config.yaml
model: "CTC audio transcriber"
activation: "relu"
fused_qkv: false
qk_norm: false
parallel_block: false
moe_every: 2
wave_strides: [5, 4, 4, 2]
subsampling: 2
positions: "sincos"
lr: 0.0069
orthogonalizer: "polar_express"
epochs: 67.8
weight_decay: 0.06
Rows from expert 4 of block 9, named by matrix and row number. Rows with one number belong to one neuron. Each number is 500 + 50 x the weight over its row's rms, rounded and kept within 0 to 999. All counts start at 0. Numbers have three digits each.
# up: expert up (model.blocks.9.mlp.up, 8x128x128), inputs 86-127
# down: expert down (model.blocks.9.mlp.down, 8x128x128, transposed), outputs 86-127
up.0:527466460509551386485407493471448476558516465479518551489495506582500472513541508427437478530517406510536574473495436469463547
up.1:594464486499463462514543430578623532517474433458456488467515500563486512386480536479556554470524487487624486586457480511506563
up.2:500441497508493514461497615498438526490360483446545497524431582542416548467495472526424459448647525470423488531548528538509494
up.3:417476481571468566539535477513531431544508406436500419478505560531434442528526473486491498601605546490478492499536410513511524
up.4:377489575492548489497488552490488478536494507551441557447513497582439530515523524523539608550524531539475405524512471545421441
up.5:498493468508474432499531442551522531493581464476466481482455467591533613475450493502508513641531482521471464556413459566584569
up.6:502546559569589531520550453528538458520513483452481463501488526559538441490459501501404566465486587489487454581480464518521494
up.7:422457510528518521460541477525468546511539533470472433470573534534483531382497435486541426602493394548559520495547437505558591
up.8:476502577423545506503564512470494584429544587513535567533514507567523538479545508513517469527536557557483489518559543555503508
up.9:505522555442574454543563527477517411382498515504453538566434531474501515512557571376440534524512483529521505508585526455539637
up.10:480448470462521407529518554500460550512464399451515515449455477522541517555526532553465512508521523501483489480523523431476597
up.11:504419500606409423492606550579516530628466487563451504495534509504482520582542503489496465587556555490501543507406466516494459
up.12:486459504530516534505524510477503513447561542562511479539565554499458625502453434452538546515497528535529530453444411493478505
up.13:482455619500561397380493550476433536533490462593513421505499498558451521442444505509482376459456563499547459445455436535529511
up.14:494549400559442509548542387575556506459548492575455435516585489504443475537430472482459554547519556522447532449400440480505514
up.15:504435558553502462511566631517522550548535543504528492453431414460541507482547537464415530518482482514617517517410530588493565
up.16:600526574487497542452555452472528557439544487436572493521527447421512577521570426471556454471489520491484454484487497483444532
up.17:562480362483486503502483506514452485598510459472495554510573533565417541468511499522591508535473559418465471504454467516498535
up.18:490464488532595518568473480554514459532487435420502525401513514512422480505558497564553444557549590495535505610503526484518442
up.19:523439408496436463415445486535506524474511415462458521407553443543586449555522597477501483514524575374505483513434505510529530
up.20:486521491444547518481507529499509486582490480609437382511480482516418465491570465611507495500476453503522543447511593489437548
up.21:462503563525506462462595513502507472481501527471399481452474555565428441518573501520550511551492490439553466557407532458491485
up.22:490491501416516409540503555456510430450523461535460542436500479474452532578519494434509435427597569540454528515475451564630488
up.23:550469492465504484432470454513571553478445427556505479501494451503431457587540603496529537540495585546515478647517456510499509
up.24:580445526477507490596529581506499517569477517506512473527575530410453557486513500492553557464487481358514655504516595498395540
up.25:495539534427527548429441591539465351426552528527482523590548452356473448451464537463590532532557468518513522504566540521457452
up.26:524480471506499608420600450431477489484459456578571547547547543514492473524514531408535515458484480515542559493525471457493489
up.27:465361575576524500561445481487536443406477530503564429571448497501462438557523424425548582459458467503410532443475528488572461
up.28:512458494451594460430460435504462440483441430528373497450410514496537451463432489512563508486487550448476496523465499536472561
up.29:534558555435417495477526517408550425569522535455503516501500415478532476553522465444474523499493488489460515370444527490551525
up.30:456458535475511489478472547449495465697545518499531469482526525569566460482437502442546553523542426435481501471475451507539552
up.31:462503536531528548538460544490521506548447398451497535427454596438533472488551494497556567578531531544532517508587550430564563
up.32:478437432477468470500544605554522530558574453533530553453520519502483506506474556570511368427449578565485404512519502466427487
up.33:448480501472522578559524496478462591492455526530475543539565544422517510497400454537436626451497541379504453576502570412462499
up.34:470442483413439456545532494480485559521457386518463495466493484557462644574604413463411445542441549502502435574498590592570522
up.35:420541563478526529489535421535392501509537478507580472478440533465425531482541473468479522487517533446371533486499523555508539
up.36:528506446530570445366570531563419474386482574460581451494578468548429544474519466496580509547458532507500525565436421474550461
up.37:534524491501523524600467368500500450481488510385464473475491451624515498520546554519538578527436569505474525537561430604538516
up.38:540466567449508491548466433474473472538517547533493438410500499535523495529421456611545447512470517424473490514495532529436565
up.39:388493500517463480497482530532439575522597394586495512483411522573548473426552608421440543534460565499502581449505505516455566
up.40:520386543469528550583450472523419547516489517554552528456486492425471543538510456487559533542412480458450475549470545545523454
up.41:520440488529569518420547519426421601595490472477455511495565532558588528522527552598507512477469498501500387548503468449431454
up.42:543375533567504532491471427492457491426551562517447495609494572484506471526510562517533540502472524461553520550516426482523482
up.43:585465479535430555494516470491443502550502461594509464436538564459526456404479582487483506534485584534532516513496490513525541
up.44:529468393440549424553508505528539516405593512365547545482486469492491579551484494596424527550628542424577475429540600496536485
up.45:497500472495643541479409515430510465546494486521536528457464491484412371421478468451474520519466510520447497550509491490488518
up.46:539455496480473483562483461448549482566519507441536486614448575543588402460400554515569507511580470524538504515477474544615529
up.47:502437462465523593538481505470532590468397426452442528421514455447503430570385425477525514488418599533535460566427488501499550
up.48:435462544489557438490492479410442515546492529534604542430564508499433505533491538516513461543444474423566520483421446524513442
up.49:482526569472474512532521540444559519561513396516525521509435612589560512420508511465447546491506448520544482449401485468471461
up.50:523496519469496432449424464500513482564466547548462572390445523503558544510466445413499447465500460433517428483496534421517513
up.51:426466539526498493533512476447534610464447510630475431497518546521566583544559478491644428527439564550616468438517515531480518
up.52:512496433580441437492466547453479540548448471529456523530602468561512521555492494536586490440551547613576449420420390468507499
up.53:532527516464520536466567558517530541480532492474477495465468520525400443396522544481517455522466506510506496456528476502519463
up.54:507510541537491460517440486436514525521522482443528463445589494435485436554542506511494529381419532509411439622602537498527397
up.55:528429472413518573532472479523464478486583540636595607463492555523508481399532454373525547506513519491553506483557538547411435
up.56:515529448495527483540486537453422487471565471517570548515469527364504417593512466461484505598512566533506560554505614523481474
up.57:400481417466522495505397490448548466442509437516481528486516499582432405534528526618515447510460546375526504580586395578535594
up.58:531392516532516598562454542546519467500519523448497522529466474436435486546529576487579504405567508509526522523426549451451530
up.59:562589499420523524431554496507490529541465466429522526472445497430413503478425494474447526519396496515438484537483458449398539
up.60:570547501459550505450419521465503478509538495445465487533603528564595474493446513431576510540464536461471498470452456452520521
up.61:510469436508526573449429467582520625553502493385582442433483538542439569462525472522444509538501484529511488619561603471501485
up.62:471465479482499583533464507517555459547450528454473510484482442535538533444496388547405583577429434488540497475493451479461503
up.63:474455429480447570470556546423427539517509478533447571396494538427531565505473443477458421449466510521435504446525490508496465
up.64:511565473521572436469457536569444485425535420526548449481585465555478479541482571472496503495562518497489581540489550462457481
up.65:421433446540414559485546550586505505634488430471403395541450473463473550509507519527575455530466511518497473467538548421553540
up.66:526580587360441555537468509453505383428574469510540553445515553529481524521481480567456543578588529435498566480495498503465523
up.67:510510567437466484535569547571558433514488470468532493435556584370545519485476472432422452453474562463517584531475520427452452
up.68:434579553502546518498454501386531520527517466486504491485518432540452500517527540425587528501559510454509488513416430493518451
up.69:562553454583558465478511553448522554519521551539658492493353436503433501526432519472470517503491425484481500563535441549470434
up.70:538435459447594525502613540560563544564405546419474525490537473489471564484458529522435543479481420596540492432478527497549567
up.71:568491506442455588456502484501546502559509554530557541486482450477449461481531472504512571468420494410443552491478469390524516
up.72:550483510465468481533517479588559523467536553461488572352442554490572518449474472460520448446541526542490506558505372598544455
up.73:490481537419515553501574596560489475511518496547527419417414524442488510498544510513572601443529495390510547481479489414390368
up.74:422468469401506434506365468516505482481516492522477501419523514485581461558552452464521436487478511478593516488536422552414550
up.75:424444562419539523399542442418489505523518533478555499537464572536596421549505535520563521497570460591476587479506454525485436
up.76:496543521427418529531587549410503572590553386494566518544515491482513409468532504471648467584539493606475460494560486488427458
up.77:591514515529493470525502560538529559557532540507512568469502476505497531566512519403463571596513494449469615449501419519496568
up.78:479527551524357546523482486524503453605479468457485496463533541472609467505468501440439575482433453554539442442424473421579513
up.79:441495495587561435503616509411490499479599552435534500497479470451408478517512527511499542552395461478490534415433472519476474
up.80:624535512544581476612554476498456505591530536572438444387482492571483487498481422546451523484533575521515463587531460453488452
up.81:557478475557569477423495543494435465504524497522514498536534486501452489454487464495476467488515414430507589522434441577485504
up.82:493508461459545519496587487532549571504553529565529471467495498563382463467473466492434512479552447502526498477555480517468452
up.83:515465443545494471597502470407503468478527469545516474542568544445509426486536492457511553475607409424610474529496558492584405
up.84:507515518578540478493483502514443480523512560427462515438522480602508563482466449437465546385521373451577478465621428482559513
up.85:517519557526463498468464577545578484529504504437437497500514558505482503538469456442526381455546473604582479543530506461461465
up.86:438450533473476528593427431597506535519551474509489468572523493605484567458451458583559430580548478454422544429483593482513460
up.87:427381530447498521492516477551580533477420575566419437599448537500492500544503549560496506569520496414554474438524556516569600
up.88:506513578551551485540512432408515552438591438631514411493505500554480437509477498493565461438493556572556560525491517461464443
up.89:472513546449553507591488505452469459502536542521434590598538547602471464550536448506501457517465444440569604502502528543522570
up.90:593588571543480474508477519574420501477626548468496524411551526538486408461544498590419587514491494514554467524583547525467462
up.91:513587601508422488594534498618425522455425515429583517512454544467520474528436482505463397497532494532507532441426537515522501
up.92:549431491605548404617490485498484527514436469549538421482516520589532552428483463484469518490591467506569483495523540574497436
up.93:501404491479458473482501525380503621438492511475512536595458452492435484477531429638503535584546509474415484448524426408522544
up.94:521566519505513556486499519530492525492467547459568496408480496524454519477441530458492562503513453468526509538425477494517499
up.95:527397542503481443428453507527518499484435522401552574497559594487431560469502542542412521509479492530563514575587530448466496
up.96:571576538539533496427478454476479532515566465525443602442506522409481519481461493500397527582546443384527435447434506494490517
up.97:523529491489409481483478512559480469489491493504405424515414571485472508507485541472535564514521542474506420404528487558471585
up.98:536430460448421558520435501582520567504494551510476550426445490502496502464512547515497405519569628449532538443533464526508491
up.99:564437525499492484552505498533585503549467478569464492555478557507465513399463607569407517423541511576586517528514602563433527
up.100:513532506598575423455512419380509488464463521545473562494499536494546546491532479490503541387565575467412548506491419516541414
up.101:481417481537574534551508517534477417464546337471494457420568456484518461515512513532484510565565519535558425451556521499478480
up.102:494495416506553419543524549477513438585456513473531490446446456551506448526505542539501482561489525525542389475443496464393473
up.103:492418416420481514588542542556559476522510476577538475471500547447613466508566535496539591505482458553492530513432468478579582
up.104:488428496570430530544464569413529516447499577436536526395522430573462568511404491499506545474518448533473519610474481389487415
up.105:607436470552507529524468545442500514435442512515496477444512467502608430536534513497551465434467574529439488418452476571467538
up.106:441512520536563486486519525488445448450516438527527407429441497408501543441483497543516484477592510481573555513472508455528520
up.107:462578369515532464583488551532406513531486532508512537464443576516462417487470441475533509537480503454559511518532521543456605
up.108:413605546510504470536538519556532440537495434558548536519444509444555464437522536474493556524424488483530419569366474515449499
up.109:607457537427531551547493443525561402520536474498526462459499547461546546485520444541528467597487521505473461478454479547433492
up.110:444446517469471445507471391463598391523496487529492465577534568479530436473463485423509455579466595530547431469525523474459572
up.111:569477550490425491485508436461474482352520473526521440486539495440490501475460540535501446446458469503443465486426533527516391
up.112:539425460589571483531539512482475504493411554443515421440627479490507496491504428509439468555575532555446555592545584528473479
up.113:468516589441556545523490576447558520451549523432484419497475514501543408480476419468529535459500441496495466554516577558489460
up.114:493409558495494487495553505554461574418597458482452463455568497505574483560503530491579550555546521481525531501519500532489434
up.115:496500462546432483546539493513535453559498560495443568529479435450483441498441494483607465541504399616456483427589511454435578
up.116:515456435394459459561450529492541533459599544498542525552496467529558481448456535530491516485474597560509468501530446437504480
up.117:483450482432552552511462439536517520489516514448473417542559474501445493493519503389496470454669375489456494511532484459581538
up.118:418506472528427552534501518499505476532629484448488505466450522440449474456531538560492397465485479537568539427504448447397445
up.119:590444534507555484413467458491508525444560627442540480550594471470544487489452419546547498503564493565452495469491492453414495
up.120:529509553478567530506541462509469507447524545518533406540643495553616578496463482411508513538524558525504506486411411530573441
up.121:480521513450547538489409585573469568467472534466567489470505503522610478497542512519628494452546394557515451557481499511498443
up.122:555553404503492487553540403362410530491534524574497401464460516478509465526584536601517488547454595546500539542496536495572542
up.123:511591416618438433549445483539500511626540447495465424469486483496531523541421393478492478580537481549512552540487498527488498
up.124:442490448538463558557499515594427401551439555441492481519437456512563467462471553523507504462513505551412506494515477495480486
up.125:577482449624442474537459533615525441568461451436451513455485574558445450547529547498482515467507602492447513400540458473455463
up.126:496540499579509411388486512453553510555549449439568432500393428476476515443479469538492554509444460578446496516602526435553439
up.127:554592479418544485500489528434537418508413500479608462483487438406435525413503547490512382440423447566536543494504492555527597
down.0:491559481527421520528557528429521501553444523538427482542464534526567499545649428482520506467601557440537456500541484405519475
down.1:534449559496504529567501507490603467417368514530438481504510509542547513409505498505573450524458516522438509560520456416535476
down.2:500499473612488515600552427485538378540527529534528489486602497462507521551450486541565571586451475495551492559401439501414486
down.3:607596518472533549429513518546441480460400507454386540543497449501529481467467491498513488549488537497424558513467508561533526
down.4:596423549472446534448516504533539440404481453540559517514508434533539592469332523495509363401525578483539500458497535500549521
down.5:624443460566458460467481543477504542421461482597595456478536540525466395447538372451423478460579502482547539482603566610467489
down.6:511496497552532452423487437584408494490501481486407558543451473484451508448527504629503514530515487505594466446547564501506487
down.7:488468498484503525560500513561621479496496535527644503634505591506493496488490422550487481428607584615456477541498420421541486
down.8:447535469505430550518520475512508477501395420511466557515469548471437487574485467477346491403531514431579474463571395502538502
down.9:436467485546401488453524486487415540531449442491441465572448530476542503432517457524481500458601467406530442427475513572510438
down.10:528477423593526527484446457469460455603433503556487486423509530555539520421545475492493500497558542545517559455441524505467647
down.11:500622501405483514551518568554432560445487531429485404484533513511451479465467420467493493493415480440540605488600541471450450
down.12:542462474419486533419477532523449563567451435545437489484552574499539529500574453437495555476464537602554539438433472500569459
down.13:472500491511420511452559495463490561498495517401470477479437509421495409566473460540487553459606439526581528524497548626522525
down.14:446454591547459601446522504510544572487566462552540459538490509515483469512444571530530399448522539455504606535478519480450448
down.15:454451527486461517591544506498494487431435388458490507439500570562523454499488503453471512417535581652468516591474528581553548
down.16:452591513494507464465488482538438495579508454521502458474445528510527544546495569525471446568416462539529630422427566478605459
down.17:489502501587507451528528561465551458518484549591472451480487582428523488564546509530488491540474404558542460451516577512476481
down.18:479484511515546428444499406431482513499428488526504579424498495541503543465458490626472502490532424531564459497495508532516512
down.19:554459534475500537603522505536526435538507488564545563565553488527588589493503653451532564453419478498481543508437544323448539
down.20:380443548515451528510500535450559517559524529495529531410504546411491394534486524461482437506489551454466426598543510514594496
down.21:422492499510494527540542518620531586523474513484517506522537562683541465473503541455490571466509488462488532443568569463496420
down.22:440470530563521561600514470528443590498591573476572472497515462498577425604552497460513466484460456591494425537456552503430510
down.23:475547510550480438544529537482386478554532525488471501534514577571455515445518444499533563467440467485532523444532452572462512
down.24:488503523499516534555510539452504447516444392501531494524522488535430500556511568597537377559492624510447481545613525491398421
down.25:537468538574433493615437496454514537533384387483551449544441444522474470415461458553555557582428505483520427517500457564501508
down.26:550526532509473525550511477491471535496462564461502540456505519467547501486596476581425411537508629476477403492422576517568485
down.27:524573478457371477582446523570522564511533531469471450538496428513485524645460496402495614573395569556487500506527465478509509
down.28:554505425487518512512549471524420474437446472481478505465479415496517482520549447450470569525511361406429567423484554470408511
down.29:504475491431561539459537530490466587565498465498554575537530529456558540465467535440472556526478458511526526559484483463464565
down.30:524460546509442448516438463437520579484509514503493412521478561499561604435576450534469491411518479613551421495543486480491516
down.31:532531507462410467515526488435499494443530582488516595559576444591469511546468503541473518537546515562502462587430477548522477
down.32:493597448544518499442420448518450530473491513462469570597467450502499496446504543525518574542538452475584522449493546600539488
down.33:467527493447466428468495490433452461466520546476519459552503563522613520521576565535536491559519402592526471437471395556481484
down.34:560424502547527536374496470444474504441526588477448459538548556448490434435431537612560485457490438552480391422475500496435516
down.35:624426471468382515574535600581565530489506548540505559542417501645467569520456460568467482563437507539565525483452443536512429
down.36:502474462411485494551440494520456453563407469555562618514528511491468462550475518458538531546554516542457477517565471554507455
down.37:488573520492515452438508610553566578496498561535464515463487580433443516438426509538467422512468549412555462429573565475462438
down.38:465574501501512394469413569468471466483493433411465595542555448599425462538541560519520509441421537469410504464505509546530482
down.39:445495473480438531521462441467521486521507478505551470469569542513536383362441453472428571502495412504528507512430463459443518
down.40:320495480554499473481541499476508388441505528484418428449565532444432529541526530543456481482471461444562538540554384458524487
down.41:543544520583572519549469415470496524494441502480501505470543439374520461533475479513429521493536528510512423555542437469511506
down.42:492489431589559502568487515523566451512499478493530553506472556501371581509541574511481511539511478653456487437592526495462487
down.43:443571501439474535414553483492478492478485541561476499544428496560510449382495453450404464465510421516499456513394433469477529
down.44:553502403375401540482491512539467448569545564458450488481527527424430594569509400390560564480452538564527485530478538454539531
down.45:482422471525582434483574532445426574564515556480431431499545458529501484501493543531565427515445460378495501527557512423502504
down.46:461582533444499525457471506432539497456537485556533477403376511528473478439521519491377530429465469503464489477545499413555443
down.47:450524494452527426522503596548474387563437469552493498456468513487495520465617523561441405539454619552522570476542534515565554
down.48:602530551460542562396505443406603483526478430449481513402471486508513497464584527553487528373521572548464508491521502475466560
down.49:399523509509507463491519468604532533552446519555495538482497554542528532485502513537509451502462449489437550486520465560518443
down.50:478515487443579513476439467395486457477474455451536496587533511517396469511511517520487523491578449483467623455466448533449547
down.51:554511604477467401505557572587495558546560544566503551589501530484518534570534449504468510431528547556527539520535462553594514
down.52:525526525527540561530473495552498480518534449546526519489506522399526488406470489511557490488383487520543467449590548460492502
down.53:465432486413529477551451436501499457526475554471515426470544506527485559573504547497462564608589488521450550525566496500496519
down.54:435481541547470493515391342513491584442613501497537520472559473506434488496495508432436578462523595385520413498515504516521407
down.55:595466469491528520489508536443442585462484498496496510472421523492564551568544545449518487541419482490473521521469460362502497
down.56:510484573537384582465433561575424589510513529520538463490541497501468501589452498506591465499458515536497474513493470527489461
down.57:538447522542578398479498551545464564550536558389484466491443526461573550437439546528562532527548399513497557485468473541439568
down.58:512413495445578508528486494624528515400598482494443508531529523522536438463506576522468507567452519530507582495504525521460445
down.59:500482415518459536465490566494492515426476502524440553496550509518510436483506524431526500567544582525469499398474459467557536
down.60:558517455392451551488490485524517477501577569615469462522502539572455571430385531595460505501432507595474527506483491541437439
down.61:536585413518453396535608521444542442519432514489440503396518472510562485523477505551447475512558508476464480428531493511496610
down.62:507557455557465476462568478472501590549564491522550501456436529499546543544567520467494418506475499531560432549472548549533434
down.63:526509520500635494516432496463543444461556445527489450531518396473457523517454494606575647552483519496505553515542449480385467
down.64:485452509510532518412457345447554546419505396474530614482512366497486546426554447532451398485457491504458513489422533507416489
down.65:427419486428466500519461508426450499579615532374485539480423476506510490525502425545455470449523509481456474532559448514464482
down.66:543532415523535448566532432508485524532461467474489536509459401488510415595548494481484521435349603526518483557488552533478538
down.67:528501470548549502565495508422386503510380460526535438532452511556583501454512495492561584520536461488451356525591537476523529
down.68:455513511481476473526624518464571457453512539492462570430448427461506447518537544553503570558466410588469498519506542493467429
down.69:442469494408504485493492475527541475547449483507394551502568492530513473462492443494538470534566505497419488429474622372587543
down.70:508425524502472511506527509473447480536515506517459451514486581468498473539463435528560488457511501433445594402560438587456535
down.71:453473472435481535465570528469521437546476494419507481572522552460427651492468632558566563531504484548444519539498606526533420
down.72:537504475587554549503456564496594513472484454512545453473526497493454484500516524502485595533545474566489494553561443472638530
down.73:455484528567461418553483451555571478491538480498493633512562492477511441554493512486529451504537542513577492513551513507536600
down.74:562419543475416517490527560522501437442513603480539493406462508500596451428456463409441481478467520522485560537454442467496516
down.75:503583413470414497503472397542453516550465567451588413492495452491499608456520524533407526562462479437435449504470513480453513
down.76:518560482458491471443588554515541431467463497499500417492511520484425451515430473478484474467423554578479522518500515529619473
down.77:477508427474571538480400497528441608419547529501501477491457442479520460428547520447526478494587489402540531409563541470483482
down.78:598535479428616484452546488447516480482464441469479486536468461506440466503506479520500464474566460534476517487506505496378437
down.79:472435478418575475405535550555546427475540546528536509604469577594496568491572558434506486565519506523500435459392420555432585
down.80:431500469500557526488446536574424448491479488461465499533580415388430445486475497442538411549527471393434460494446548574522467
down.81:481507581453482546536415432551503505545543513501479509470540518436501448456441504545623537500495414461544457498462395523547491
down.82:570530516495465418485453569521460502618424530472538566504353482457547465589530479557518461519548478456494522544487545545542529
down.83:507476482483564486445503596510525543505499449520495549474536406470494561492516606432565453527454547510415506518432500588548581
down.84:575377483434450473548495506476439477514446480603485514477448435524449458478592485564565416571376569441537487450485453434481556
down.85:412499446496568518491499388429524440431456491539508582486531527500515458457556438437541539561450464572518459424490434520512507
down.86:598575541503612485436564513477566522465530449481600489519522531419499619537591490514578500477491564512526515533443416404458548
down.87:590528604472440478563540530502422541543494508481483495492553524424537507464523516549536470407475451478443565464527572358522518
down.88:466517484537544489407580547573491438564450571446535559456574477463532516464511493474451504475557580491474496524589491534505468
down.89:495553526486411444480508473504467565496367537546470494496478493471548543536488507421476496431561619495497486477410539496427502
down.90:488510497533520502534419488486554436496460530510558472514422478533431444579404529493566393485530550445495415509466487423507451
down.91:442517436565592540384503587477557527525517521504430544471555507509561519517484534436534482499458505478567523537459517520520530
down.92:450573479436454516427427452421517469523555420514496553441516456513480509549569459495521408461516460504506505496468428530531515
down.93:488534496536559545550437479533436534493523405446483483477422424550448361479442482552504537478535509418512469502551564525580423
down.94:471433531505469541515538357441460470519498431499465397592387559515582453516525506534481461407545501485552480529466520501459513
down.95:530542534537561456630548584551577513491507532469524406580499560472467488485493573527525477574502579538480462529445449399502491
down.96:511551419425379516518484465531566478532401550444472529543524518553427435545441480480527512466460429546555525545586511457488465
down.97:444482462672624479539482534450438581436500480468504511528575486516480555556461525484461557414435392443507487544473524520558503
down.98:548445525486513543540586524471452384517497517481584400449503507520492508489509447525518498489461474431519527531446559499472503
down.99:456473478495557487452542441431545454548518395374541556466454562499548460583503499449529443509564445477455462487476458500449528
down.100:517537507513536524472561480489522499470614519476563433481517544467415552414448519471499535566454472519476535506480495513568512
down.101:512572526485554564489536417508657475418574516442453659520414533513401522548419478484484473479510555506514470546460516450392545
down.102:540487602411410590503459468595532465469514497507479431514557540541552479513479525386520539474597518454471564518559520464562560
down.103:577580559576484462531491526474477553453539510460514521469552500544557550534475516572514451432553542454512389422596457423511564
down.104:454534463508491497475565582583419498532507452599513527505502495410532529524572519592472459509473477518472492527545579522535601
down.105:451510505603474497554441458518431537474586575456469397554427462407411455562516514487498508529424596498617532524427511476412503
down.106:456444549522488441490515456491489539462481599543446523527470525483490501497480573486472512444460500552472538507570430512535545
down.107:463535481470558496509489470503584487517487467457524539455509478448487523563550504461462595489496532532481449450548400369500449
down.108:544443537523547476495385455472514504477626534514436398483478563593502500498503474602453416542543503435481547513513550595470557
down.109:465452389531580566519441563485478455415505566522548460561505429514484490510512579458514500520547375480577517556528469425443439
down.110:514555544461459485484530453499453524566567439552539513433487457565495514504484547511510498528479441426431454497424464511542470
down.111:473455486541472541583546560551502564458563557445498449530491535504453604525537476484413540495555442562456500466481596533470483
down.112:511517470489532510507567524502547477471595515515567545549472486513418529442502484484524499423437445496475522515545464505459444
down.113:488513479576593486445482521603478458511392410565434511591498472473450580560505539399474459535515550500499499501526396510521572
down.114:501534416539565581462448472431613467437558456493490516509584556532530521508544435470526507502644485454424447487481568566544531
down.115:503437513453511503414479500485425502498605435528486500508480472514568520475534451525434540502597503437518508553485462571511432
down.116:475448507593377551523465442493532432520498437464613455476513580449533464542498488495555574492518552559534513476467566453578548
down.117:459489539487495409412481513508523552445580490669476518445499438426513552501510477446460569558448424441563565591539475431519497
down.118:480519575507508470484515547428557494506502499487492443460464480593434457414384479409466551466491478482538480598447457593610441
down.119:568467638490573489600516545543535555489510560535513491481491463440510494456464566565524486591541495494416558537428516448509462
down.120:501542619481527457513529394388542497514543548478489499384585418463549572495389353494487485549387499472475459541533477563509487
down.121:533523483534447504539455543450498419462526339450511542443553441557465565514485511478503384518546478412491520506490429500483429
down.122:414518520526478430484515542513498516597437540429629523456481413441432518556443502471516530452514478462522548484449546531452501
down.123:494474532527498517499497492536451494519522528600473573454524505491593385489539477400524629519440494535521534449498513537493485
down.124:549567478533449486473481523496527511521539488547529475492500490445560481518436515494518581434487598440566557474473613527462563
down.125:485469512458558493474450531557543473491517486475522491462430442510566404472528562414518472512423465410486527457452663597527500
down.126:535488440398574561501528562383344505501469553480421413540509472510518532468516416506500461548578439490541441518463412449516482
down.127:476349535555415496540527466550525549517555581498432505589551470561511445514534414458541548480590559486469424533518547535429522